A small image classifier, trained from scratch.
Model: 32-pixel images, arch convnext, norm layernorm, activation squared_relu, patch size [2, 2], widths [64, 128, 256].
Training: muon at rate 0.0032, 23600 steps, batches of 128.
Rows from block 3 of a small image classifier, named by matrix and row number. Rows with one number belong to one neuron. Each number is 128 + 24 x the weight over its row's rms, rounded and kept within 0 to 255. All counts start at 0. Numbers have three digits each.
After each neuron's rows are labels from the 100 images, of 14976, where the neuron reaches its highest value: "responds to" is what is common among them. Only what is clearly more common there than usual is listed. The data: stained colorectal tissue patches (NCT-CRC-HE-100K).
# fc1: MLP up (model.blocks.3.mlp.fc1.weight, 512x128), inputs 0-127
# fc2: MLP down (model.blocks.3.mlp.fc2.weight, 128x512, transposed), outputs 0-127

fc1.314:115089132140171101105127086170128123140128160100122108136113090142136131101104158157098164111153112102147135126121112135128131110113136128134136088086138052099110166126107126110098134136142128157135142143157127128143140130133099152091101118152087136164110127125127112136144145088131177095156146117182135148113112133149097144124194091161142140102138127138109154138185178119138134139147
fc2.314:140140127109103119084138155112104072103168142116133102132094128070111138121124135097150146153149145107155148137088110131134137088176129083127122138105091111120120173117148124113086095107150082117179118155150137128117080138129102143161093150131142126115181114121119096143094120148131147127169126156116090115108158136107119131116128138104113121129097117159188131138109151094119143148154
responds to: tissue: debris

fc1.352:083101122139159133112128130124122127118139094145132120147148135108091127167126108111127132108132125151126110120139094150133161127141122142147114145103071093131146099118148122120162104132132108122135131145111130122112145129112150172122112131016140137102107093133153101128117136132097108144146139128084125193125109180115105154109131132154050130131101114133167074125105122113134115113097
fc2.352:101135114149095181135145104109139192118118074121141108124143168152164119115123129143145089129181167128093112138100151112088114158138080123109122131125131134095112130125150129159131130114150112113129159161126094102102099140111206100084127113102128149112125128105182104140155130122142121168074131123145144118142120129118136145121111148108115147154125119088116131113122177119146138089115
responds to: tissue: smooth muscle

fc1.95:120191075083154159110106105099111142090091161136116130151112142107143123087125122166124122081143139126117146130103119152124123127135161100120144147148153114106109152106119105141173174120112120085128106119134133148109119147110149168096143131118061099118120107160195102118111137110143129159116138135109148094135129096129149150137132103104142129120090130119126156192120137085121128147138
fc2.95:157096170161141164124168146092148181156144136100148112103132141116145100102175107139141118131145103127102167108119106120095105129101154090116114151146099119088144135145115108171113107190123131118129123114142099141099130152153156132139156130097084146117089115141105157106194165123109106120129118154135110159116157091132149139103105152164112158131137166132117097134095147121116134114132
responds to: tissue: smooth muscle

fc1.77:142099106106097097134137125141142125091104124113136112127160128128112129137124069127160100182122110104115116088144133138081061157081117153126165125126137147149159137119160144134140152148133084100124143154115085154100129181124144088102111168117110139157145114110138135102122113114155141114134138125094129088141132129129133144118158112185142143140073096111152105144102106143120141096174
fc2.77:136091144158125152120135103169075127186123112163134099149107142124148125166133128114126156110086095138128120132107119135155127168144129120158125120122122142109148116098173129159139125127123107097150098156107139124103142153127156143125129085090125131107143099130083145106131131161100193167121141111120132110164092126096159140096103133107148171092143069185109129100129162138119127113130
responds to: tissue: debris

fc1.406:147117163130134098063122141111161109112101125116130150166113123110115114128114142157132148125160148169138165098138109155158160138125149125136147124072117103107166171149136098104180138146121107129120157094140138102077141113153135119128087125107161123120125115129180133143120114136112144128136134153118124124142114147132127125130156180127103161083139126168079124180170160171138099097119
fc2.406:135141129158119124139106115131115120143139151128078129139101095106139147139098139146107153112122135114167174100119129131143133092103125107115138109115132151147089118125130122095129148118157150122059107146130147118120161122153133148166166159170098111142119120147110097060159064136155145133115132135134109157136164127095145102095160125188107160147123151126100121107122130088084081101147
responds to: tissue: smooth muscle; tissue: cancer-associated stroma

fc1.317:128131158149126160171157167117134096104122131086152114121109146159111112125113136116138090110146125139066137127136159125138171108136179121157141103137144084135139118142162094127156142128109134116127134116150142112100090120106124107133078149111118134171114117109141147197112124125145143154091130187161145175176102180163155131116132090125121126127128124152141103152131108164147130138101
fc2.317:069112139152118147124143141157139152160118117122126177158107090133137097125098103114128106110194119120120095145108140138146108178123119145183119156108147119147136120152141122107146134096107157121122079120124136119154149121118140114143128107137121150079116091157079108088131133127111070163138138136106131159155110140119118152146124120153178139167133131104138164114161084135161132078142
responds to: tissue: debris

fc1.385:094094096070163150182148115158154117186115102141122111146114111066103154107099162096150148076135104127112165130124137111141102122137152132126133141149171158162129108120150123114114093139137109126126112101118116138137144124091149132127105084133115116156158098091080113117126098089121138130098139114114166123136104161151107111124159117116102111169146152096104131107141141089131122117142
fc2.385:182153121142107140146144148152126116121121154129085136150090151136106121148066131141128110111085119105107171131151129160124150115131129113120105122163137151090136087114132115099179148127156046130115109145136145075122123106111143132137117151125105112123149148107109164147169120156126119203158105108153122130133134142118124114097124120140164125154136125111107087144128123190142116124100
responds to: tissue: debris

fc1.399:139130120119117113151100142128127089126166091068129071146154102158143148160134121106122154148162167103110088120105125109115110111161121111111115097162110134143140155132136119133152130158111074114153147145160170133123198102147133155138152133130153137171121132118146104148076172107162124131105126137116130121152155133134105151122140177140133167177133136129150112079130103115151098129137
fc2.399:084104155100130069139059114135093104129091130101158117151106125162133095121122114109106110072121106169176134129134137122162109179099087157122111132138131111117116107111153149109102100149115131118126120181118101149118131131132104103075144101144132160119086096131157115088131075124123139154093105128105143099100133149143123121125146143131128106120114106129107104141129112158127108130169
responds to: tissue: debris; tissue: mucus

fc1.330:079088122103127165135121101090105164092149126129151141147117130162106135149109135127129113109125124135117075113121141099127119142112189141139129115122167120113138165157137134146144150142103132066081141152134078159138144123143135134141184135132119154121114068109103095140116130164119116133145148158151151128124144134104128053136158179128106112167130134112107114116123139153136143112081
fc2.330:140146142121116139080162122085106140147135149105088124151161145135152115127100120125113160126111116123117105111144147166136114181146109134099125137117125093117132094175143111077145089173126113142111148102158181075113173166102126116090090116127181129134130111091092093133137162121103139119128089147129114114134114118139105155149165106140137149152123116166166115152124134165155135147117
responds to: tissue: lymphocytes; tissue: normal colon mucosa

fc1.305:153126119105132131108168133118131140153151102155161163122097100096150090160141151072161155138139105107125099123104156126102130152147141157127099123089150173106126173141096171099140109091124128121111134160088094118170120136138138140114118158149142114137147119060133146122132130143131117121127070099100156112145118137155120136112106126188081101142081134119132142131168127134101111134142
fc2.305:104129146129130155164120176173114153113134162108106126134106131148125129130086134145137142141119162100075119108133134134110081114112126154112124140148185141131120148103144161142148157090154093122103135099170094151127176135124129128148118120124162139105128110126133136095157121101117144080098134116144130168123127139088120134127106119136147064067103099136162157116082160127132169086129
responds to: tissue: tumour epithelium

fc1.455:111104093137058151142136149137092126146152126135132116102144137147184086097144102112098106118113099137147123116139141089111159134117151119115150102131148153111134144124162153171131114117118155094140125138088158142120140121117121140114120119085161133146087172135132142144124111146150126141102128067105140107119125122107132128114113167130118150149093168125199110141114165084086075136110
fc2.455:160110104151129099158184111162061149123150120148133077130123177155140127134162124143115114143095110122141115132178159127151138088138116129131104102108105151162136139151117115114081153152157139136162150143145108168097149145108117129177170125121071114123099146119164122120116124124120155164152098122093118127147120145106140103116101183144153133133120172132137109123109109119115086135122
responds to: tissue: tumour epithelium; tissue: normal colon mucosa

fc1.306:117148165140164155108144134131142118102140102099160092159121126157109148127110119144150142166147103150146096131135122088076154103133136093152140129083151133109112154140110128162147158127128140123155091142135101146117108152127108193140117104153111109148127114149096127117089113083096078167115160099122099147114126111121137128105140114155150116153127116145129158157138200168145166088132
fc2.306:144116178142085122142120143115100120115136126108146115112139092118155089144097142155134140167180129139155158142138108128147128120127086160144099139186106117144126098152149152105113114168158108143124137122172107136145071114061135116118146121127129120099149145105158121149118112147156143125100151098150124079129149142133129129157166126122105121106137142103118077145111078129140148106193
responds to: tissue: debris

fc1.84:155144123132104131092128124159096093115138095104108112161157134109122155103125124109122128112135139153136084149167122090164133123160146117140084145146124148113149147160140142120156139152112103161121127135136090148132166113141113107116160154099155155119131152109121154108169133077141102153109077085138155143133147146127113187124114201143153134109106137117103104155175145114123181136155
fc2.84:112150123083155123133088113127114109101089107156104117129096155118111104087138135128115158146170162129133121113081076115156135103147140137102121106123131136172134112096127132114136117115158155117128149141086115108098090127156113083072108111149110155115134132143119137137088091065161136110090111133180113124113152133093152112112163121128092118105133118152134105096174100133116140152147
responds to: tissue: mucus

fc1.437:117141135111157115111140146155097168098156132126116089110131186152124136120126126091149150119162144104152101128137093156120145155126162152129099132111131149146115105133142119133170116143065111117097145153152142141115150163124128145131119115033124133117091096122145092143110133148123078095165119166100140156127128147087145148140105120118097127127120096140142081127120154105177105118119
fc2.437:118121105124103138148177139098134144123155125118142132148134147118130090149113112166157134080148134081135107111122127085135116172140132130124109129158066103140122116149123116155112144093128078132120097132138123128122110155122172107100132074104155136146117160151207126106093140131131093146134158150116133178125139131106075104128133138117109100180125151122153144106167127091130098124103
responds to: tissue: cancer-associated stroma

fc1.224:113104146121162111150108143136155125122145106122150104135114102177183123117113152085124112151109139138127131128113117162130137175120100119122079141115128105142100134169096133156137114133108155116165113174149117161134110129129090139168084110124122147133118122165160155100128159173107144090168142142111115108145160097165111141109176117117194117123094112141106075107102160129124120113122
fc2.224:113130162144141134145165142131139152126109151142113129115180127084121131126146123166163117145161148098153133156087125122137118110152156112142143131159132085138116165148150113104123137157167100097142128134086163172142096136144116110160158155117115158137117135161132128181106144118139103125171137153112150185147149087146116085151207107155117139121087146115113113113105142123164127134113
responds to: tissue: mucus

fc1.507:144124170128114135103050126139106119158099154130129115129103101151119128157091134130114129128099137153116146112106142127144102157115119140127086142105112133125114152132137132153115173100138148094150106174128106145118127163093148095154116172122082107128116119168126151177126135131150146132158178125131127112121173117130031146149131147137141126153088095159119131126100104108123108105114
fc2.507:146147167143130123117150090095105151107165149136150090083165123144172141105147082069144155137114140095097074160090131122161116143130139138143155126103137156103121132145111106114135128106176162114182137084114117168093129119168114092149110098120138126106118097130161141116116105111155107097101146135128111111145138132127137090154171102122136142129110127136094106149105129113106099142107
responds to: tissue: mucus

fc1.400:137143120140131099130079105125153148131080141141110130131134121119172072078128145145106118140167107134125162198106131152101137088079105155111159138116096150103142112122152116097150138143072120100131102091084167101133135132146152152127125126107147137130192129117142172137172134122118130123124126121114104120114087166134088136150116125109129148154110116136158109111160127164136132138101
fc2.400:126128135116126126154159119108110135107118106119169158159132117096106134193113124130142143113119134092132129110139130169134161159121104120132141122149152170139170159102097142128124119128135116140127118148113113159147153140126078169149123125108108118123119114077078112116138128156191135128149108189089112210136138111131141125146156114142120074158102177112139115096113141152127147136160
responds to: tissue: mucus; tissue: normal colon mucosa

fc1.336:149135139122099137125139170120090150148135145126090107109167112166079113143122125127056107163124125169082118134135137147114148114112136148106124090151161140103132147137177128101148129101118151139085138149075185138115145172134175094112105118121110144126125127121126146152179135100130120099147148096146130112121113142092161136145109107121083119122118096136161180134154151115118152118130
fc2.336:162181168149146122114091137150124178109155101171156156099136121115124152129091165178146119119163095135121158130139131172139131132138106112111144176125113092141133091158108105129098101113101140136139147122107139190140100144116131129092164122154129142122129118103106123121121120153094140160108085087120087138123087150119161109136147110120110199130129148148097141120141124106130142120129
responds to: tissue: cancer-associated stroma

fc1.94:132183130117131117121164127113113164151161130113121139096102133117145182101102147083133104157091139119126079139092116139093099120158165078112111138087152079117120131143147109108133117129102130117066112103112106106118208185142115120152136139105131120123138124119093157122145132103118131136061102126144139118135144134090152139141131128107131105108147123130145146157114111108137105150114
fc2.94:133130124099141119154084126119151120110132118087140135113117162156088139131151121109127092089124149130133093159110116136136170159153086192109107104137149135177092159147123108130127147145105104137126141141090144164083139109125114119132129152148105161122133113112097119099166148124154135138129119107127138165178195135109130134133120154126102095105080135173099174077138128137154114131142
responds to: tissue: mucus

fc1.55:118116085107122114088133149108112140080117147102146152125115131117148136139125117091128108129143128131094140116102173134170141097095121092161153119152112128114137188104212120149085117129132140132104106098140105107142139108122143136117152131113130128082141112140080150151103111096137157152136167161144163092126109134139132088144129128098167083173129168127112101124111131131134111121081
fc2.55:146081095130156097123117120101079146137114100121124115147169098132111112150090113127108102146129179124109134155121096087164145139154141148143137097103081127128111120170131141148171135135087100162128109125132104130160112150125098129087163129133144088139123144130135091094111167158085097141134115138152124160146133096153110161116128122075109108098175120154154118098107155124156135153144
responds to: tissue: lymphocytes

fc1.335:142143097133156108118111116104139143113113137125127127103149123122163140116108101120104107099128139148129148131078127139106060143109100134116123107103109146089118133107100140112116133077117109151143154117121147111168133112188180170135135121115126131120098142117109127131095091096147128146122144108074095081103108162143129123094128148109132188123127153169128098127155131152135212131115
fc2.335:158091124111093146147139112145118152160126156164119125127142140142119142118149161133110108150151128115151142168144098097072124122135121098085105143095133150133102125132133113153106151154145160095135081130190144121142121153124150120146151106114084126094165128154131144129133146093142142101134078116115151105128161105159165094110149145128144154112066135152108117095142115137196103101152
responds to: tissue: smooth muscle

fc1.70:139162145127123131187115139120124112152140094133117131133073148182108123077154165107088112175137114150114152119153138118169125141125116103098104092135084146127111116099182100150119156159154150118148106170087151147111155121148085107145133131117094123133141125135114112134147101101085136176101137126086119138124132116126158165153139132109132107148127139120146102071114155129105134102143
fc2.70:120148122099125102115134114157137156117134157115131091154141145135144130172133116150134140188134127129131140126113100101124201120153120098096148115136145176118134159149123133129117118132132116080067121157069167160116108105141117141180111108151136188120127165096145122136130121132112136146173148147120123153138141111136178140130121109111124112067087162164148134116143145164118145146124
responds to: tissue: mucus