{"arch": "convnext", "model": "image classifier", "dataset": "stained colorectal tissue patches (NCT-CRC-HE-100K)", "train_examples": 45211, "image_size": 32, "crop_scale_min": 1, "horizontal_flip": false, "translate": 0.12, "cutout": 0.25, "targets": ["tissue"], "num_classes": 9, "isotropic": false, "norm": "layernorm", "hidden_act": "squared_relu", "mlp_ratio": 4, "inner_norm": false, "drop_path": 0.15, "patch_size": [2, 2], "depths": [2, 3, 3], "widths": [64, 128, 256], "kernel_size": 5, "mixing": "mixup", "loss": "cross_entropy", "head_dropout": 0.1, "init": "torch_default", "residual_init": "none", "optimizer": "muon", "muon_scale": "match_rms_adamw", "learning_rate": 0.0032, "momentum": 0.95, "nesterov": true, "orthogonalizer": "polar_express", "adamw_lr_other_params": 0.0019, "max_grad_norm": 1.0, "max_steps": 23600, "batch_size": 128, "epochs": 66.8, "lr_schedule": "cosine", "final_lr_fraction": 0, "warmup_steps": 4720, "weight_decay": 0.03, "adamw_weight_decay_other_params": 0}
Rows from block 2 of a small image classifier, named by matrix and row number. Rows with one number belong to one neuron. Each number is 128 + 24 x the weight over its row's rms, rounded and kept within 0 to 255. All counts start at 0. Numbers have three digits each.
After each neuron's rows are labels from the 100 images, of 14976, where the neuron reaches its highest value: "top examples" is what is common among them; "colour at peak" is the nearest of a few named colours to the mean colour under the peak. Only what is clearly more common there than usual is listed. The data: stained colorectal tissue patches (NCT-CRC-HE-100K). In brackets: how many of the 100.
# fc1: MLP up (model.blocks.2.mlp.fc1.weight, 512x128), inputs 0-63
# fc2: MLP down (model.blocks.2.mlp.fc2.weight, 128x512, transposed), outputs 0-63

fc1.215:121126073173113125151100119110162174124133130162171124090106141113120126127160114130127116102211126071068133120134141135110160128155134110125109160134141148116128123157126141137124151132138155
fc2.215:114168124119105163172135115147121167138114149136148139160078123159152136148132164098168182160111161133165119147098117141144148146147150136121140139125123126157128095150163121121126105130129154
top examples: tissue: mucus (47)
colour at peak: pink (90)

fc1.304:142127103149129096137133132151140101103108099129131143134098108119144135111101109083135095109148112095172123140137148152128102116092126086123141092110172089114093078127158129087126106130118139
fc2.304:108115125141130122144172100122071145103134128121139143142140097082096168177131136121138113135105095145122123118140108092118144100134138147085171150135103093117078124128091098166136161144149098
top examples: tissue: cancer-associated stroma (39); tissue: mucus (31)
colour at peak: grey (65)

fc1.363:121144125122158129097130166142126157145143112127156141093105106076088133133078138129132087120130152177151122134135105125115078132100137141151110114097129105139158123140116146162132154163126123
fc2.363:109134173082114136151131112139132121096125100129133142102147162137114119099103128121152119125122140086124156099129187135115112122122122117155114119119086119162135083103131150104110154158095125
top examples: tissue: normal colon mucosa (63)
colour at peak: grey (44)

fc1.165:097123110121083135152117110120158101083128078129145159151110128144108125124120102120121168098175159097097087155121133125099155158134093148107121100157126081122122144130127132104149145108147093
fc2.165:113130113126132164109124138136115124084152118133126139138143111117137142129154090136159165124143144095124115116150087099160141152097170092170140112091118111139151127103170137084158087131105147
top examples: tissue: adipose tissue (89)
colour at peak: white (65)

fc1.38:142123104142082112085143139076147128072140067143145104125157086109112166093132101110155136146170139089056103156107116127088120099120088087153148149112114099154120152117104141107128157144117121
fc2.38:154144136146136124079111149128095092131133121121115138123133114141179134103127109127115127135121150095106143196155130115123149122123129139149134119163094163161131112130121152117084151145112173
top examples: tissue: cancer-associated stroma (61)
colour at peak: pink (99)

fc1.244:129110091091106155165134118067111140123174102127156133155104075140119149108147144135176111123091174144121130112134096192144122101156140108113162101156106120140143095097073126108102147132129114
fc2.244:141112110133125156107191131130112160109085129100149117143099119140159124098206107113109141177118108114156113125100152122137092147139150160091098102173134129119133095075123147183124120110157126
top examples: tissue: cancer-associated stroma (45)
colour at peak: grey (65)

fc1.314:129128136127165113127171123116140156129098137127102132110098134153147106155109168109132146122132100098146136161120177125130161086129113150122143145124130126125108123148144113150093147062109147
fc2.314:130121114167142157131106122161133108149139098159134136141106135119074136118086137138135118142114166128095126086139126158115120121136169114127114094159137128143089139169135127128104124103123133
top examples: tissue: tumour epithelium (70)
colour at peak: grey (61)

fc1.116:148090120112100145164154124112144125084132108155101182169117143131097089099109139069185161148120162113141114125108118108142112108137147106080158127130103117138094109117157116124105142139149154
fc2.116:152108147105106113085145127147158135165122123120102117136112160092155134114079119144134125171144135123127158139141106110118169111132125113123100098125161091171129142094070118150159130139161118
top examples: tissue: smooth muscle (69)
colour at peak: pink (70)

fc1.223:144076139135136105137166137108120142097128126105107135135123111111115123150119120075119145118104138140099120175136112103151137104094086121091114119133170130170155146104141090121087133128110151
fc2.223:112102157132116111119145118090117124119124102114128088120087088102131167102126105132161089124127111113175110146127104157150091090126090092124081114074193113118117097104110120155091083172128108
top examples: tissue: normal colon mucosa (76)
colour at peak: grey (51)

fc1.310:157144122149119128106132132131131127135080107106137127185178196159128112134093149138143095137137131149119167143162174182113170115148146136152129134146122125110104150173121152147131100120151141
fc2.310:156090145172133123132124115147123139141140118128157130084123155110087107126150113122071108154137155141125185131108123101088124163150094143089164130102122119135134121167084114164115138130097095
top examples: tissue: adipose tissue (72)
colour at peak: white (100)

fc1.434:154109123143131135141128105117157126144116146146117110122117151151128144131135124100121105135139117087129134128106174154132166144149115135164084111117101123163135133081081139152063096120129123
fc2.434:100128129134135176132105142131083171112152077180111105187090110098123134107127146125143168135120125161116157118107098169175106140118151104126133140145107147115145131155130132124159121109152112
top examples: tissue: mucus (44)
colour at peak: grey (57)

fc1.411:117109108126118123121122110164123119072101096137095141101122126154136121120129164125109119151110140110121162089120129176168124118132110128098185112091138105118089105131153127121147148093123163
fc2.411:094101150174125132070091096111120153126159142163141106111117141135139115148079135123163123126165179154122138130136129102164120080154095163157130151109127137131124127113116108099132138161101140
top examples: tissue: smooth muscle (100)
colour at peak: pink (93)

fc1.311:088117134119098100114109157133138132077107117158117120089140119105117152111128114107115083078114159101151097148123093090175149108155122117081144122141182137138149166143127089126123113101124173
fc2.311:105095124160135111148169150140116150092134146124158137098111166122132067117155121174107139147136167169113146156160128127138140124130126101078147140142133101136131103144128075109138147098171105
top examples: tissue: cancer-associated stroma (37)
colour at peak: pink (75)

fc1.409:146122130112135145109129144149125128055129128139155137083103112104148092130154128153145146126171115160126083154145107150148149126162146140109131122099135108104135125160109126125129117142141144
fc2.409:075091103213172132133134137134094124126143151115151112132153134121103150126133115098128127134125098111092156119146138092162126105149111096140133139147122146131125096152087127116091101127135145
top examples: tissue: smooth muscle (43); tissue: cancer-associated stroma (36)
colour at peak: pink (81)

fc1.430:085145121123126118168106124131107151112153164143104094142095104126095130105157119141094122153114144119126108104131117143136114122111099118097061110093140090099158096109139134171145114077154128
fc2.430:131102164147130110147102104126155111114143148173102124077153148102184111124105169126138124130152141120140119114143133149109142122154084088099111166144104164147150173107101158123118153145102109
top examples: tissue: debris (61)
colour at peak: grey (47)

fc1.279:134144102133136143104101137133122097114114140119104111124127146156123139120136140092099162079102133098175114113103150083138133158152162106133156170149141125080132126145144124118122145112163084
fc2.279:128088136096120129178153122072152163109140144127126126125161101114071145142128125157104152127166113157100139137180107133155111119153124118143133102130141093161096141130145111077132148111142096
top examples: tissue: mucus (71)
colour at peak: pink (89)

fc1.461:140147115150147089101103106114121126072187172144133095105152099120112095151133147131102124099124106161121130096123101120105121050117108118139104152142123052151110150125131136102122159132092145
fc2.461:097109120111118127118170161116120138125142112131117124144076126132138122185155114136176159144168142105138121139146087142149143099148139150075115126095082130096083170163110158129131116087151156
top examples: tissue: tumour epithelium (35); tissue: lymphocytes (33); tissue: normal colon mucosa (27)
colour at peak: brown (71)

fc1.286:160146167125155163131106114102107160128123136093122149156118101109157086134131163124157150110118126127090119108101101115154123134123154176151127118142115124124110178124106089121093142138139103
fc2.286:148097147121120115114121114142130083075140157137090146115131134106144139162141173103111090152145077137136133126161117118097151044125104142119155141133085127139139136093149120120137116127092136
top examples: tissue: tumour epithelium (77)
colour at peak: grey (53)

fc1.205:126123116114158159111152108103104149132108135143132144155070129149109142205128161127106106147114163134155135131145111160142138122144156127124126142117140139090129132096133092152137125156152118
fc2.205:152142109131168141115179129121179117106129108131106115139095111150141088140125088109103137123182128155086133089135144122110154132152132127136138143154122119136178115125111174096148127139142134
top examples: tissue: cancer-associated stroma (55)
colour at peak: grey (74)

fc1.173:148151144152131142111136159127133109135136139119111164113134126088118101148146125148144136142133140158150171162135127188125183153163123148148120161119116143149120146201126146116124156178124133
fc2.173:148172168152148145205149129118096135126114171118114139133179137177099141143092130121124127143145132116155114089127147110106121132128132105116100130154105139110151082158157126148166132160153078
top examples: tissue: debris (32)
colour at peak: purple (38)

fc1.397:131124123158103134101109130147133105155068107109134082117081134114163115129126151074106111167151108080092129140154139109117164089099139087185170140109120087138119151127111111114134184120099153
fc2.397:157195096099138102148160155142160130132132131123165100147155125108128074099095156121157084135147114146118108169109120130119127149135138151097145129129201110117128145156127117116118130138165112
top examples: tissue: normal colon mucosa (69)
colour at peak: grey (61)

fc1.137:117149113161117085106133142124125126129145067120109139121161105102121102136144159116139097146090141077110118123152063137146131077145091152108090119127101118092129103142130143172141146150118087
fc2.137:111146121177132134128160136150169165075112129126125098137129077095145121131106152132120143107155149146147151095113102096096078132105126150128107110144122129151108159091126157131136200142127147
top examples: tissue: smooth muscle (74)
colour at peak: pink (85)

fc1.395:144084125127144162117148148124108085144131129123113149093132148142077141139158123138121079103095123126110134097113143152169130138145112117167149095107143121104063057120131150111128133102101101
fc2.395:163099119112117093153104121097124137114152149165150104075144120110121110118141178148140101133128072151116160104129126115129146082124118120123141116118130102142168113141052166137085118151122125
top examples: tissue: cancer-associated stroma (37); tissue: smooth muscle (36)
colour at peak: pink (68)

fc1.376:135112107082119099126149170105115185087163119113077127146121124132113111135124095118126095123134106159132130104149096129079121092141122158151138119076131113121161143148128123141126153144141098
fc2.376:155162133131113117182109118176153125179142144060157135142117122160134116138087110138112128064144126094124120123124121163157104160123111124152113143174110124133083115103153090135128143137115166
top examples: tissue: smooth muscle (33)
colour at peak: pink (72)

fc1.13:105129140159120121160148113160120148146066134149086137072133198154117113118126119104077110140122134123177120121152129150096135176184077134123119143108115125146118141147140088131125076144147137
fc2.13:158147128116142107138130084157115082143102137132100115102078135110133154147144134140119131138110097125140113170145143140111141105153149117093144150143083125122103142111170112163106112144120098
top examples: tissue: cancer-associated stroma (44)
colour at peak: grey (71)

fc1.365:142154112123128139146093118131109180127125117143121130174124105114106140165117115083140141137153124110075124151126157155143097157129158140149117127159127117151168119114143133108131063141130104
fc2.365:132052151181112127073095157108133110143139152156120152120141121134077101122136116121103148122133097150088156056160127103151187129105137131125157157131161151125136153182096110142098125112131149
top examples: tissue: smooth muscle (45); tissue: cancer-associated stroma (39)
colour at peak: pink (78)

fc1.269:113145105120126152110098149091110135141167140119109150137153128076103153115135132071165144111125147107093139135142111125134107135139129113135134121074101142136109157114094165136118173091080109
fc2.269:173169134118124135129168117173121185157131106123114170143140095085156152139107156168108116152113156121152161138129136107174117117140079100131115125144167108138112105114153095116115163094151130
top examples: tissue: smooth muscle (40)
colour at peak: pink (68)

fc1.109:153139133133145109116162102149097160136129124091173124154176142155156105152116124106145099124137091123142103108142116146110064152133121113166143149194078129129129133150141111136161110155095123
fc2.109:116134099148138116097119170129135106067127091105131126127151121149147112172091156151129128109151124154146124119142164108121135132142097132149113131132069173121096157116164154100137141121134129
top examples: tissue: tumour epithelium (95)
colour at peak: brown (37)